{"dataset": "photos of arthropod specimens (BIOSCAN-5M)", "train_examples": 48750, "image_size": 64, "bottleneck": "vq", "decoder_norm": "groupnorm", "decoder_activation": "relu", "decoder_blocks_per_level": 1, "optimizer": "muon", "momentum": 0.9, "nesterov": true, "orthogonalizer": "polar_express", "decay_fraction": 0.3, "final_lr_fraction": 0.05}
Rows from block 7 of the encoder of a small image VQ-VAE, named by matrix and row number. Each number is 50 + 10 x the weight over its row's rms, rounded and kept within 0 to 99. All counts start at 0.
After each channel's rows are labels from the 100 images, of 14848, where the channel reaches its highest value: "patch colour" is the nearest of a few named colours to the mean colour under the peak. Only what is clearly more common there than usual is listed. The data: photos of arthropod specimens (BIOSCAN-5M). In brackets: how many of the 100.
# pw: pointwise conv (encoder.blocks.7.pw.weight, 192x192x1x1), inputs 0-191

pw.32:58 45 55 52 69 37 59 45 36 49 47 49 41 33 39 52 56 52 31 53 50 58 53 50 40 60 46 51 39 55 31 44 44 60 63 50 38 64 31 62 54 43 10 51 33 44 34 51 55 52 62 46 57 43 46 57 60 50 51 50 49 49 32 47 65 44 41 56 36 42 58 59 65 50 56 69 47 50 43 53 48 45 50 50 47 34 76 54 54 62 49 50 47 67 63 21 44 49 43 44 56 51 53 70 46 48 56 71 47 48 32 48 51 45 48 48 53 45 60 51 66 56 63 55 47 46 54 50 55 61 50 36 49 52 45 61 55 58 46 64 53 58 44 55 65 36 47 47 59 50 55 57 60 20 51 46 64 69 58 47 56 40 20 49 42 50 60 53 59 56 49 76 41 54 42 69 53 56 56 51 51 47 55 58 47 39 57 58 55 50 57 51
patch colour: white (86)

pw.120:43 56 45 45 73 50 49 31 03 46 41 19 52 44 38 51 50 49 53 56 49 55 51 36 56 37 47 45 52 58 60 48 51 54 45 67 45 44 58 68 45 38 64 55 31 45 39 52 52 56 48 55 42 46 44 46 65 53 42 50 57 62 51 65 48 55 46 59 52 50 34 43 58 61 52 46 33 60 51 47 43 57 50 43 50 18 52 49 61 57 54 44 56 63 37 63 61 78 46 47 70 62 58 47 45 63 50 54 45 47 45 53 43 58 46 59 58 59 55 55 45 58 37 53 68 50 45 40 59 52 61 45 48 46 46 54 53 59 57 65 43 49 44 55 67 44 58 71 48 51 54 39 53 55 36 70 60 54 50 35 38 38 38 52 48 51 50 46 53 49 38 49 66 41 30 50 56 52 48 53 44 31 77 51 54 36 53 46 53 51 42 44
patch colour: brown (58); black (29)

pw.114:43 59 56 50 61 69 53 32 57 50 48 35 25 56 44 45 44 53 63 70 37 42 42 39 40 37 53 47 52 42 41 59 42 56 47 67 59 67 55 48 59 53 55 65 52 38 58 50 47 52 47 57 47 31 40 47 63 40 41 45 61 59 54 48 41 29 38 50 33 59 32 53 46 55 43 48 57 56 55 52 52 48 53 41 30 27 52 55 50 45 45 47 47 43 55 42 73 42 56 36 44 44 42 48 20 57 30 49 49 51 45 55 53 46 37 53 54 53 51 30 65 36 59 42 67 46 59 57 46 48 63 40 16 46 50 56 43 37 47 50 38 45 56 61 52 57 56 45 30 62 56 50 46 44 34 51 52 45 38 42 60 51 51 60 47 56 48 53 62 46 37 50 20 46 45 52 50 47 47 34 41 55 51 51 31 42 34 66 43 56 46 56
patch colour: grey (60)

pw.179:43 42 51 47 48 45 53 49 38 51 46 48 45 39 32 67 60 68 48 46 60 69 51 57 45 46 48 53 54 49 45 51 35 60 62 47 38 48 53 55 47 51 57 50 58 63 51 68 51 50 47 46 61 59 55 43 57 27 31 59 55 48 57 33 60 42 52 61 61 43 42 55 44 31 65 41 47 47 64 63 58 55 46 58 55 38 45 50 64 47 58 52 44 38 56 53 44 47 46 37 54 55 45 41 44 41 58 56 65 50 48 64 59 56 63 63 57 54 41 49 53 53 58 36 47 39 46 39 46 33 75 37 25 48 31 52 56 90 41 61 34 49 54 54 34 53 49 42 55 26 61 53 37 57 50 67 40 41 61 60 48 47 47 56 50 35 54 44 51 58 47 52 49 73 73 71 37 42 35 42 48 43 56 59 44 45 50 63 37 40 41 42
patch colour: white (71)

pw.26:55 56 47 38 52 47 38 60 39 56 51 41 36 44 70 41 58 57 55 55 50 52 51 48 38 47 65 37 72 55 52 50 56 72 25 48 57 49 66 58 32 50 71 60 57 52 57 34 45 54 48 46 51 46 50 35 53 75 43 51 60 39 52 55 55 23 42 49 47 50 47 50 71 35 53 48 42 50 61 53 42 55 49 58 71 48 24 37 47 43 56 53 47 57 60 56 49 37 41 39 83 39 40 45 50 58 45 59 58 60 65 51 56 76 43 46 43 56 43 61 51 48 55 53 43 61 59 39 55 51 51 49 65 55 50 55 53 48 52 36 45 54 41 45 55 48 43 40 59 42 44 50 37 78 44 50 31 47 50 53 68 63 60 54 46 30 57 58 76 56 53 47 45 51 48 72 55 53 54 41 39 58 36 55 48 63 44 51 54 51 57 48
patch colour: grey (60)

pw.88:56 39 50 44 39 56 39 52 43 52 52 71 52 20 63 49 54 52 39 56 56 58 51 42 49 45 57 48 63 35 44 53 44 65 41 75 65 50 52 47 50 49 42 64 46 51 45 47 37 56 27 57 66 43 61 45 56 45 44 57 58 47 59 29 59 46 59 48 53 64 43 37 39 34 70 59 55 61 54 53 33 68 49 47 48 55 45 49 56 56 54 44 61 48 48 38 56 51 37 45 42 41 52 43 30 52 56 51 52 46 42 56 44 42 50 53 54 59 65 46 56 52 46 39 76 69 42 48 37 50 57 48 47 56 65 52 49 41 54 30 34 53 58 42 42 53 59 58 44 58 59 54 45 50 53 49 68 40 56 55 60 39 36 40 76 38 46 54 87 26 50 55 48 40 52 44 56 32 53 56 53 53 57 56 54 73 64 53 48 57 56 34
patch colour: grey (61); brown (28)

pw.130:54 37 52 59 17 59 53 38 39 38 46 52 42 39 46 41 61 56 45 55 42 48 54 54 40 61 42 42 41 51 46 52 61 62 38 48 12 52 46 42 54 46 42 46 50 44 62 52 54 48 50 40 50 49 42 64 56 65 54 53 40 50 63 38 49 49 51 55 54 45 61 44 46 53 41 57 54 46 24 53 48 52 47 48 45 57 27 52 56 52 43 53 50 56 42 10 64 56 51 56 51 49 51 51 50 47 30 37 51 52 30 42 61 51 48 46 57 42 39 46 62 51 76 41 56 62 56 43 43 56 51 45 48 53 38 48 55 43 52 74 69 28 58 43 61 52 51 50 48 48 38 61 51 41 51 50 68 60 55 45 39 34 47 40 58 35 75 51 56 54 60 63 35 45 58 64 52 64 69 37 39 66 61 57 50 53 55 46 48 50 62 39
patch colour: pink (88)

pw.10:54 67 62 54 53 49 48 54 44 46 44 55 47 44 52 48 60 50 51 45 47 53 53 58 59 55 40 59 43 38 48 58 49 30 53 34 45 48 57 41 40 38 60 61 49 34 66 48 50 60 40 43 50 53 48 61 56 55 62 49 53 43 50 38 43 28 31 55 58 42 38 51 26 45 48 32 42 53 27 47 50 49 49 53 89 22 59 51 57 40 56 42 64 41 51 61 63 55 50 67 63 57 49 55 35 43 56 46 54 54 41 42 52 49 44 57 51 60 43 47 33 46 61 71 47 49 37 43 35 45 55 46 40 58 47 45 60 54 56 52 61 31 56 53 58 51 52 61 48 37 64 36 56 47 44 50 52 38 43 40 47 60 12 54 55 76 46 47 59 41 58 43 71 40 48 53 34 46 49 59 54 32 73 55 47 53 49 51 50 57 57 41
patch colour: black (50); brown (45)

pw.172:72 42 55 45 38 40 51 52 43 51 47 55 58 51 47 44 42 38 54 53 51 42 48 54 33 53 56 43 56 52 39 44 54 47 97 37 45 30 51 34 47 45 63 50 53 49 44 54 52 56 48 51 61 36 48 54 42 38 41 42 52 53 29 42 39 45 60 48 48 53 48 43 51 56 52 71 49 53 50 43 59 63 44 52 55 45 01 54 48 54 56 45 30 54 61 57 57 60 48 54 56 51 43 41 48 44 61 55 47 55 62 54 50 63 68 58 56 47 45 40 23 58 48 52 48 48 69 50 39 51 41 42 46 56 46 58 48 54 50 64 47 39 25 53 47 39 45 54 41 62 50 50 48 30 48 53 41 57 47 36 39 49 09 53 49 46 56 53 68 47 51 40 48 51 54 57 52 52 50 50 58 44 49 36 48 43 45 36 63 51 55 39
patch colour: white (69)

pw.139:53 93 50 54 62 36 57 45 60 47 49 71 45 54 39 35 50 44 46 52 43 51 51 46 55 61 36 51 48 53 43 50 60 37 65 44 43 57 68 61 48 54 66 32 24 49 38 59 48 54 55 53 41 51 47 55 45 45 63 50 47 47 47 47 54 25 34 55 43 47 54 50 37 62 45 61 36 55 48 48 53 50 49 47 48 33 37 56 49 47 48 44 28 71 54 37 50 52 50 57 54 53 55 41 55 42 67 49 49 51 46 51 57 35 52 53 54 52 41 65 44 43 39 33 38 40 42 35 60 51 44 43 45 55 46 59 58 44 57 64 53 00 42 44 45 45 46 52 54 49 50 59 56 54 50 49 44 43 45 39 44 29 44 46 37 62 57 51 70 43 60 29 45 46 48 76 57 56 54 61 56 57 51 46 57 43 54 46 45 51 48 53
patch colour: white (98)

pw.150:49 20 51 52 28 42 42 38 23 45 42 54 58 51 39 34 67 59 75 52 29 36 51 41 55 40 52 53 49 41 50 47 46 44 72 39 57 38 41 60 50 44 49 51 43 45 52 55 47 53 63 63 35 52 45 50 52 41 54 52 38 49 53 34 55 66 27 46 55 44 43 46 51 67 35 49 45 48 41 43 61 41 54 47 49 50 56 61 54 53 45 39 53 42 48 46 47 41 60 50 75 39 67 50 39 68 44 41 47 53 45 51 48 48 60 35 52 52 51 42 46 43 40 59 55 51 49 57 24 47 47 49 30 53 44 40 53 59 50 67 52 71 48 53 64 47 56 49 48 56 67 42 47 48 46 50 50 49 52 50 46 64 15 35 55 55 72 34 53 59 53 38 50 35 49 42 44 50 59 48 53 55 64 43 60 63 66 55 49 53 34 34
patch colour: white (73)

pw.161:53 78 51 49 36 46 60 62 46 50 46 50 45 65 47 46 45 46 67 57 34 46 47 51 53 51 46 49 52 78 43 48 39 32 56 68 60 47 72 50 52 49 17 64 55 50 39 40 41 57 29 47 44 55 50 58 59 57 54 52 52 53 50 33 60 61 54 55 38 53 47 47 47 58 47 33 48 61 45 46 62 66 52 49 43 00 62 53 50 46 56 45 56 44 53 42 67 62 48 55 45 50 50 49 58 42 41 40 52 50 35 52 47 39 48 55 58 47 50 55 57 74 47 40 44 46 48 53 54 45 55 40 54 54 59 54 49 45 53 59 40 46 44 43 52 60 42 57 50 57 47 61 59 43 73 49 33 30 44 51 44 58 38 56 57 44 56 47 15 53 51 46 47 44 49 70 44 55 49 47 46 54 51 47 44 51 50 58 51 56 50 45
patch colour: grey (82)

pw.133:41 71 43 64 38 61 44 45 49 49 43 73 56 32 46 51 54 56 39 29 52 37 49 47 61 38 56 50 60 50 44 49 53 60 58 40 56 37 42 49 51 50 47 53 42 47 65 40 53 51 26 52 46 48 57 61 53 46 56 50 55 55 57 30 65 43 43 44 49 48 39 60 60 49 49 11 35 48 48 50 51 45 57 51 45 58 43 51 42 58 54 43 29 50 57 44 56 60 50 37 47 42 54 60 46 67 41 55 49 49 30 60 45 45 52 47 47 61 57 44 70 68 62 43 68 44 52 38 58 60 48 58 61 45 49 62 48 60 48 47 52 88 42 48 57 52 54 48 45 69 49 44 63 58 63 53 72 53 52 52 48 40 65 49 55 52 44 48 39 31 49 67 23 53 47 61 42 38 50 46 55 44 46 50 78 63 51 67 48 48 43 49
patch colour: grey (53); brown (36)

pw.11:50 51 48 59 46 30 54 32 56 49 36 50 45 54 41 49 52 53 47 67 58 40 52 53 39 67 48 55 65 56 51 50 57 40 82 38 27 51 48 47 47 51 52 55 33 50 55 54 55 71 62 59 34 45 45 63 40 51 61 57 47 50 21 35 37 51 53 55 49 39 39 61 53 61 72 59 44 54 49 46 49 53 43 44 47 56 38 52 63 54 42 57 46 40 44 40 43 51 50 43 46 50 62 38 40 52 71 57 51 44 41 29 52 43 36 50 50 50 48 23 27 51 51 51 55 37 54 42 37 67 47 50 46 40 38 72 58 44 56 61 19 49 39 39 36 57 40 51 38 60 60 53 59 32 52 43 58 23 53 63 46 60 35 36 48 44 38 37 48 44 50 42 54 49 49 48 50 50 55 50 63 52 38 42 49 46 57 46 50 48 51 36
patch colour: white (88)

pw.126:58 34 50 36 58 56 55 53 32 48 43 45 47 56 49 48 54 49 66 62 57 46 49 35 50 43 62 76 50 53 57 67 46 52 50 41 61 57 46 49 40 51 51 66 46 11 46 59 48 52 56 66 46 60 45 41 48 32 38 45 41 60 50 60 48 43 41 48 53 39 33 45 45 51 57 46 64 46 58 51 51 41 58 48 57 59 44 53 52 53 67 52 48 37 53 55 44 55 56 36 65 54 71 53 63 51 59 38 64 48 32 44 95 51 34 47 53 48 51 56 51 50 37 64 38 43 54 51 66 56 48 47 58 40 42 44 55 37 47 49 40 58 46 51 49 54 51 51 56 53 36 37 50 54 53 58 56 63 54 52 53 39 48 42 56 59 41 40 61 52 47 56 64 38 56 48 46 55 56 48 50 41 58 57 46 22 40 44 89 68 55 37
patch colour: brown (55)

pw.34:48 52 52 41 49 58 74 42 51 54 57 65 41 49 47 65 47 60 49 54 48 41 41 52 39 53 61 61 53 47 35 27 42 46 68 33 66 42 48 68 47 42 52 55 54 30 65 39 49 61 42 54 61 68 45 43 58 32 54 52 43 44 33 57 45 43 51 61 64 39 62 44 57 38 27 55 66 65 61 42 62 51 79 54 51 32 58 54 43 49 40 31 48 45 52 55 43 66 61 29 53 50 48 70 54 27 37 43 40 54 52 37 56 58 60 58 53 38 60 42 58 53 37 64 46 51 52 51 38 54 38 37 50 66 65 53 51 55 45 41 40 49 34 47 64 55 43 49 49 39 50 60 51 62 64 57 62 45 44 46 58 46 51 48 41 54 33 59 52 58 60 57 67 39 53 49 56 55 50 40 40 42 33 66 42 62 55 54 52 67 47 50
patch colour: brown (54); grey (31)

pw.136:47 19 50 56 64 61 40 53 45 46 53 44 64 44 50 49 38 66 53 42 52 38 36 49 61 51 56 50 45 49 54 51 48 43 49 39 45 46 46 46 49 47 55 57 51 49 74 39 38 44 54 56 54 44 55 53 48 36 40 54 56 41 72 69 45 36 36 43 53 63 47 47 67 47 38 53 45 67 62 45 57 49 50 39 56 48 44 50 40 30 51 37 24 67 52 47 54 32 54 45 61 61 41 58 76 47 34 47 46 56 68 67 48 54 47 51 55 49 55 58 26 57 25 53 54 24 56 27 56 41 53 51 41 41 50 53 50 35 57 31 57 42 43 46 49 41 56 50 43 57 56 52 64 70 56 48 58 49 44 49 53 34 44 45 58 47 62 49 34 44 46 42 26 48 49 50 43 41 44 40 40 44 42 45 56 22 50 67 43 49 54 52
patch colour: grey (47)

pw.15:39 41 47 53 62 57 59 52 58 53 42 48 51 49 34 72 51 49 40 54 46 45 47 44 49 50 46 50 54 41 48 42 35 56 64 53 84 43 57 23 56 50 43 52 58 41 49 55 52 56 44 57 48 49 43 57 64 45 49 50 47 47 33 57 47 62 45 60 46 45 48 51 23 47 57 19 46 56 46 50 50 54 46 43 50 47 53 59 48 59 54 45 49 68 40 65 50 47 49 47 74 36 56 47 43 54 54 47 51 54 84 44 50 54 47 57 53 48 57 29 37 54 69 53 43 49 54 43 31 53 51 42 65 51 51 50 48 47 53 65 50 55 39 59 50 59 34 50 52 59 54 43 44 66 49 50 43 33 58 53 46 58 74 47 49 45 21 49 07 42 54 57 27 50 43 56 55 53 61 51 46 45 52 48 42 51 61 40 51 53 62 33
patch colour: white (69)