config = dict(
    encoder_arch='convmixer',
    model='image VQ-VAE',
    dataset='photos of arthropod specimens (BIOSCAN-5M)',
    train_examples=48750,
    image_size=64,
    crop_scale_min=0.5,
    horizontal_flip=True,
    color_jitter=0.2,
    bottleneck='vq',
    downsampling_factor=8,
    encoder_norm='batchnorm',
    encoder_activation='relu',
    encoder_patch_size=8,
    encoder_depths=[8],
    encoder_kernel_size=7,
    encoder_widths=[192],
    loss='l1',
    latent_channels=32,
    decoder_norm='groupnorm',
    decoder_activation='relu',
    decoder_weight_standardization=False,
    decoder_widths=[32, 64, 96, 128],
    decoder_blocks_per_level=1,
    decoder_block='basic',
    decoder_attention=False,
    decoder_upsampling='transposed_conv',
    codebook_size=512,
    init='orthogonal',
    residual_init='zero_last',
    optimizer='muon',
    muon_scale='match_rms_adamw',
    lr=0.0029,
    momentum=0.9,
    nesterov=True,
    orthogonalizer='polar_express',
    adamw_lr_other_params=0.0028,
    steps=9500,
    batch_size=384,
    epochs=74.8,
    lr_schedule='wsd',
    decay_fraction=0.3,
    final_lr_fraction=0.05,
    warmup_steps=470,
    weight_decay=0.1,
    adamw_weight_decay_other_params=0,
)
Rows from block 7 of the encoder of a small image VQ-VAE, named by matrix and row number. Each number is 50 + 12 x the weight over its row's rms, rounded and kept within 0 to 99. All counts start at 0.
After each channel's rows are labels from the 100 images, of 14848, where the channel reaches its highest value: "top examples" is what is common among them; "colour at peak" is the nearest of a few named colours to the mean colour under the peak. Only what is clearly more common there than usual is listed. The data: photos of arthropod specimens (BIOSCAN-5M). In brackets: how many of the 100.
# pw: pointwise conv (encoder.blocks.7.pw.weight, 192x192x1x1), inputs 0-191

pw.148:35 50 44 36 61 60 36 42 82 50 61 09 23 42 61 54 62 63 46 41 30 52 50 19 45 48 59 43 57 67 47 54 53 49 32 41 57 38 49 47 41 58 51 47 58 43 42 46 50 39 61 47 60 35 53 48 61 72 59 46 44 78 47 66 38 54 31 56 40 54 38 43 27 52 46 39 49 59 51 50 53 59 43 54 42 60 51 62 54 53 46 57 51 60 50 64 42 70 43 36 91 53 43 44 39 33 42 61 51 51 29 56 52 71 59 63 53 55 48 48 61 46 47 59 40 63 54 29 59 37 65 50 41 51 52 44 43 46 55 47 43 52 55 37 52 55 56 47 38 37 60 50 35 54 56 62 58 27 40 41 51 63 43 50 58 21 44 73 57 93 54 40 74 53 35 84 53 46 43 53 61 27 50 46 56 38 56 46 39 44 44 33
top examples: order Hymenoptera (47)
colour at peak: brown (53); black (26)

pw.184:37 75 61 52 56 65 49 56 50 46 43 58 61 58 53 87 25 57 48 41 61 44 49 57 57 40 40 46 74 48 40 48 38 52 55 56 45 48 41 56 59 53 41 40 25 55 76 59 46 39 48 41 48 68 61 41 67 57 44 40 42 62 49 82 40 42 48 48 51 53 44 74 36 45 42 52 49 68 70 57 31 54 42 40 60 73 53 34 42 45 50 54 27 58 54 37 55 52 50 53 55 53 51 59 71 48 48 44 52 47 60 48 44 52 45 41 48 51 61 68 99 49 69 50 20 30 50 62 68 46 53 48 65 47 47 51 54 47 53 57 74 43 68 54 56 46 47 35 51 41 43 56 58 51 62 47 59 35 49 51 57 62 21 54 38 67 03 50 56 54 39 59 87 54 49 40 37 49 52 47 38 49 47 54 54 50 50 43 52 55 52 57
top examples: order Hymenoptera (42)
colour at peak: grey (47); brown (39)

pw.96:54 76 47 45 46 47 26 45 49 50 42 43 47 32 62 76 61 55 58 52 66 65 51 54 52 58 55 63 33 72 44 53 37 63 61 50 30 55 44 62 55 41 43 51 52 49 52 37 47 52 70 55 79 41 50 45 67 44 41 53 71 48 51 48 53 54 41 48 65 53 41 59 75 45 53 88 54 52 48 56 43 52 56 48 34 37 44 57 64 58 50 41 46 53 48 57 55 12 50 28 38 67 53 56 65 91 65 51 53 47 78 46 56 24 46 50 37 56 56 55 46 57 63 66 53 53 55 27 26 64 43 31 84 40 66 49 56 38 51 47 64 39 31 42 36 41 53 49 53 46 58 45 50 36 78 37 60 52 59 52 41 32 65 51 48 59 59 61 42 47 56 58 60 57 54 38 42 47 47 48 54 67 72 58 44 28 53 50 52 48 57 62
top examples: order Hymenoptera (42)
colour at peak: grey (52); brown (39)

pw.30:47 27 53 58 50 44 61 50 42 52 60 36 54 81 51 53 68 54 42 63 92 60 48 66 45 68 49 49 44 58 46 54 42 47 58 42 49 55 51 17 61 44 40 51 58 44 21 52 50 38 51 54 47 46 40 43 46 52 49 48 51 30 38 51 28 42 79 52 48 59 49 55 42 45 49 35 49 52 45 42 29 64 52 49 40 69 65 50 49 73 47 47 89 73 50 32 47 51 38 59 49 73 58 38 66 51 42 38 51 52 07 52 55 65 48 53 64 39 51 64 37 35 39 48 31 50 53 67 56 36 55 59 63 48 40 41 69 57 49 51 77 21 42 58 75 50 47 52 44 60 48 48 59 29 67 37 39 47 46 41 44 62 42 81 66 48 53 57 49 46 48 43 66 52 55 37 38 48 52 45 44 54 58 42 43 47 31 51 48 49 42 54
top examples: order Hymenoptera (46)
colour at peak: grey (66)

pw.35:45 91 53 42 42 32 66 46 62 53 45 71 54 56 59 28 42 50 64 42 54 49 45 46 50 52 48 54 21 57 59 39 56 34 32 52 54 60 55 63 42 47 25 57 48 42 45 53 42 51 49 64 52 43 44 41 43 42 48 47 31 54 47 61 36 43 37 51 41 50 51 61 20 36 33 56 34 50 49 50 49 53 52 48 18 40 33 50 41 41 59 47 37 45 53 53 59 23 47 39 31 49 48 61 33 93 52 50 46 52 28 56 47 40 52 61 51 54 30 42 68 55 77 58 50 31 56 26 80 67 45 57 72 52 60 42 44 58 53 57 62 32 47 49 49 43 42 64 52 50 41 39 33 57 42 52 54 26 52 42 54 64 75 51 57 36 58 52 43 75 66 35 55 45 46 55 52 43 35 49 53 74 41 37 51 73 54 38 48 56 38 46
top examples: order Hymenoptera (42)
colour at peak: brown (62)

pw.22:56 68 66 46 44 39 40 54 66 47 45 50 60 57 60 53 38 20 39 53 33 44 50 42 43 61 88 47 33 42 60 68 57 62 52 53 42 68 45 41 62 38 50 62 49 57 42 48 52 53 44 61 47 39 56 37 48 42 45 57 52 52 39 71 46 54 46 32 45 49 49 55 55 44 52 39 58 41 65 53 61 47 27 47 45 37 59 47 93 46 47 37 60 54 75 42 42 50 58 25 23 53 36 42 36 45 34 36 56 50 52 52 61 55 32 28 52 71 44 50 58 41 54 99 26 48 50 43 42 47 48 49 44 37 27 53 46 36 32 44 47 40 34 35 43 54 40 55 64 42 68 41 39 58 50 30 55 45 82 67 29 59 74 49 56 45 51 62 48 65 61 46 27 39 49 60 54 40 47 50 55 55 50 46 40 51 53 46 53 54 56 60
top examples: order Hymenoptera (44)
colour at peak: brown (65); black (25)

pw.121:36 58 51 50 46 46 59 69 58 48 53 34 57 61 56 59 65 52 52 51 36 67 48 38 49 45 40 43 58 32 46 47 54 30 26 44 50 49 42 45 42 40 28 29 51 44 51 50 39 48 59 72 50 40 54 86 45 55 47 44 39 68 61 57 33 55 49 39 44 68 61 45 54 45 57 35 58 48 17 64 55 56 54 40 74 41 56 59 46 52 51 47 53 47 45 43 47 45 31 48 52 29 50 41 44 39 52 51 63 44 54 62 48 33 55 63 66 48 42 37 50 46 69 53 76 67 57 48 52 38 51 63 00 47 35 65 49 64 57 45 61 51 44 42 50 52 56 50 39 40 36 40 59 65 74 63 70 48 46 45 59 57 23 56 64 73 45 64 42 41 49 33 69 49 39 74 45 38 42 55 40 54 41 59 46 69 50 42 34 58 40 38
top examples: order Coleoptera (47)
colour at peak: black (56); brown (34)

pw.52:62 47 56 43 57 56 31 46 53 42 44 30 67 41 54 36 48 57 38 54 47 48 32 44 41 36 45 99 42 55 43 28 52 25 42 51 64 45 51 56 42 46 56 33 58 29 52 45 42 64 55 49 48 35 35 56 58 47 47 45 57 39 41 49 54 57 46 53 52 47 36 53 60 42 32 50 53 62 69 55 49 51 47 38 48 63 55 54 61 58 60 57 53 36 54 55 56 41 59 43 30 52 51 44 45 76 56 53 43 53 63 41 89 47 38 45 53 45 54 54 52 55 47 50 68 55 60 37 49 51 60 35 56 48 52 55 50 57 75 54 52 71 48 43 62 69 42 37 48 60 43 40 45 52 50 08 50 39 48 51 23 46 55 39 38 49 52 46 50 57 63 44 50 41 54 57 41 50 49 54 54 52 45 51 52 64 57 45 72 68 37 54
top examples: order Hymenoptera (42)
colour at peak: brown (58); grey (29)

pw.55:39 72 47 45 32 46 65 51 41 51 41 51 57 39 58 60 57 49 41 48 65 55 42 68 46 54 49 56 41 34 60 44 64 40 46 26 54 52 37 58 45 43 33 56 44 47 63 56 45 42 71 45 55 53 49 54 49 42 47 46 36 45 57 49 29 50 49 55 54 50 47 49 46 46 35 51 57 44 44 52 39 42 49 54 30 62 09 57 40 35 47 53 31 37 50 41 62 27 54 52 30 33 27 56 09 51 47 53 54 51 56 49 55 36 60 48 58 50 42 36 29 38 68 58 63 68 46 60 27 45 46 62 24 59 47 66 36 53 36 59 42 17 52 28 49 63 44 40 54 45 52 40 43 37 49 72 40 63 54 50 46 53 78 56 48 67 46 44 43 99 45 35 38 44 64 75 53 56 45 43 39 35 44 38 42 62 55 32 49 49 40 42
top examples: order Hymenoptera (49)
colour at peak: brown (54); grey (29)

pw.152:49 64 24 58 48 30 47 07 40 47 53 61 25 23 44 58 45 62 51 59 36 69 56 37 58 69 51 35 39 36 59 47 67 32 48 41 26 47 39 47 53 38 55 42 55 66 54 38 53 56 66 44 39 38 52 67 73 47 68 38 47 65 50 61 51 48 58 57 44 58 57 50 45 47 39 28 43 49 53 48 68 77 58 44 31 66 60 38 36 45 26 70 55 39 46 64 48 56 53 42 70 48 55 65 51 51 30 51 50 51 66 55 40 45 59 46 52 54 50 54 44 32 64 37 61 65 38 72 45 51 50 58 26 50 43 60 50 78 60 48 62 39 44 44 38 33 60 42 49 51 50 44 41 47 59 43 49 27 42 66 38 46 29 48 47 53 51 58 54 75 55 21 47 50 47 59 52 52 51 31 44 39 73 46 67 46 60 50 43 55 33 68
top examples: order Hymenoptera (45)
colour at peak: brown (42); grey (41)

pw.94:47 46 55 43 49 38 90 78 44 44 45 45 48 26 61 48 65 31 35 55 46 57 39 43 53 44 33 51 37 46 52 54 34 48 47 60 40 53 47 32 52 49 55 67 63 44 50 51 50 46 55 56 63 54 57 45 68 50 48 64 52 56 55 42 35 45 38 40 42 43 46 46 31 48 53 39 55 42 38 55 33 56 55 52 13 21 50 65 50 41 58 42 50 47 61 65 59 44 54 55 27 64 51 48 10 02 53 45 57 53 18 50 59 46 51 50 49 64 43 54 47 48 54 52 48 49 52 37 18 46 55 65 53 70 49 31 51 36 49 50 32 28 66 44 43 57 54 64 48 43 77 46 55 39 70 67 52 42 49 53 43 62 52 56 69 30 53 66 38 59 49 37 60 36 50 62 49 39 53 46 56 54 73 65 53 61 68 59 43 58 50 52
top examples: order Coleoptera (37)
colour at peak: brown (48); grey (33)

pw.101:53 44 47 46 30 54 60 40 59 50 47 59 59 42 36 44 51 18 43 56 49 30 45 38 28 36 51 64 40 56 52 73 42 41 27 26 48 50 40 64 41 50 44 44 55 56 46 26 58 37 60 58 39 53 47 35 47 60 53 47 69 16 29 61 36 46 49 58 42 49 45 55 37 34 67 61 48 59 55 57 78 51 35 41 62 47 43 48 51 47 63 47 49 48 73 51 45 46 66 44 50 19 65 42 56 64 45 54 70 42 53 35 11 31 77 36 52 57 52 51 53 67 32 66 63 78 45 46 46 47 43 52 42 36 38 61 56 48 41 44 23 30 38 47 59 84 52 44 46 59 57 58 35 42 44 52 52 44 42 33 46 52 58 55 37 43 49 52 60 57 56 30 70 56 49 46 46 38 61 41 45 48 43 59 50 48 61 27 66 41 44 47
top examples: order Hymenoptera (45)
colour at peak: brown (67)

pw.157:37 54 46 57 35 43 68 69 47 53 51 71 60 70 66 55 39 54 52 30 39 44 52 42 44 53 43 39 39 44 53 60 35 14 22 28 66 49 42 31 52 50 48 56 55 41 43 55 43 45 65 40 53 48 49 59 45 71 64 62 52 49 63 61 46 37 40 63 44 44 41 56 60 49 56 52 42 66 37 63 48 59 45 50 69 06 60 56 38 69 55 31 45 57 52 59 63 46 44 52 64 78 35 63 46 42 36 61 61 58 52 54 40 23 51 45 47 57 30 42 39 43 36 64 39 47 41 58 42 34 45 52 00 53 38 52 57 46 48 45 49 55 45 54 52 36 55 64 43 45 59 44 50 44 45 58 49 51 47 31 52 38 14 62 51 48 62 51 39 55 55 29 42 39 53 65 42 42 42 43 53 71 57 56 45 68 41 52 43 59 52 50
top examples: order Coleoptera (38)
colour at peak: brown (47); grey (43)

pw.151:55 36 45 48 48 44 28 59 63 50 46 49 57 43 54 56 53 55 37 52 58 53 54 45 56 52 64 52 83 65 58 58 63 62 42 42 53 42 44 59 37 43 19 63 49 43 68 62 53 55 45 49 52 54 44 58 61 52 44 52 46 61 77 56 74 33 44 45 55 37 43 54 47 52 50 45 54 34 36 53 67 44 56 50 43 40 24 49 42 55 53 56 37 22 44 31 52 16 47 60 47 57 34 63 33 43 47 49 52 50 60 54 57 36 42 45 55 44 48 52 15 49 65 53 74 53 42 43 00 41 35 51 63 54 45 44 54 50 55 58 57 26 66 47 50 50 49 51 55 34 52 47 40 18 39 57 72 65 36 44 60 60 64 44 64 46 52 58 78 58 48 33 42 44 46 46 46 49 50 43 58 33 62 54 45 59 55 26 51 53 50 47
top examples: order Coleoptera (42)
colour at peak: black (70); brown (29)

pw.13:53 62 52 50 37 58 37 58 30 47 44 91 55 25 45 58 47 46 57 51 28 48 56 37 53 48 67 56 48 57 53 53 52 29 46 62 57 54 52 61 50 47 59 42 51 44 51 42 54 50 58 58 52 36 50 49 56 57 50 51 52 41 44 75 40 47 35 54 55 52 47 42 33 32 58 51 45 60 63 57 24 56 54 52 56 66 50 55 66 64 56 43 66 46 52 67 56 54 37 39 60 42 61 53 53 22 63 53 49 52 19 63 58 45 51 58 48 69 46 54 33 35 49 99 49 41 61 29 58 81 61 31 47 54 50 47 57 42 52 47 44 51 37 54 42 44 44 94 52 51 36 51 35 60 75 48 37 59 64 48 48 47 53 43 61 45 58 52 56 31 56 50 37 55 58 82 55 53 62 58 55 70 49 46 51 54 37 73 58 44 55 39
top examples: order Hymenoptera (43)
colour at peak: brown (57)

pw.18:55 57 61 62 50 48 65 46 18 46 58 77 59 62 30 55 50 47 76 54 54 62 49 62 45 36 40 44 41 42 46 61 57 47 87 74 32 50 62 70 56 44 59 53 53 55 68 39 46 45 76 56 53 47 49 66 61 29 56 43 38 57 39 77 47 61 37 52 46 54 55 52 31 38 52 62 57 58 46 51 54 58 54 51 82 51 34 63 58 55 43 58 66 43 49 74 43 61 52 52 50 40 62 57 45 46 65 55 56 53 44 63 46 34 63 57 45 55 53 60 51 44 57 44 26 31 48 39 34 51 58 48 20 42 48 54 52 49 52 30 53 40 67 53 38 36 46 35 56 57 55 53 48 52 39 41 25 55 59 47 62 61 64 47 63 65 47 56 61 99 51 62 50 49 42 43 42 52 48 55 46 67 71 49 48 56 71 48 50 49 59 57
top examples: order Hymenoptera (44)
colour at peak: brown (43); grey (29)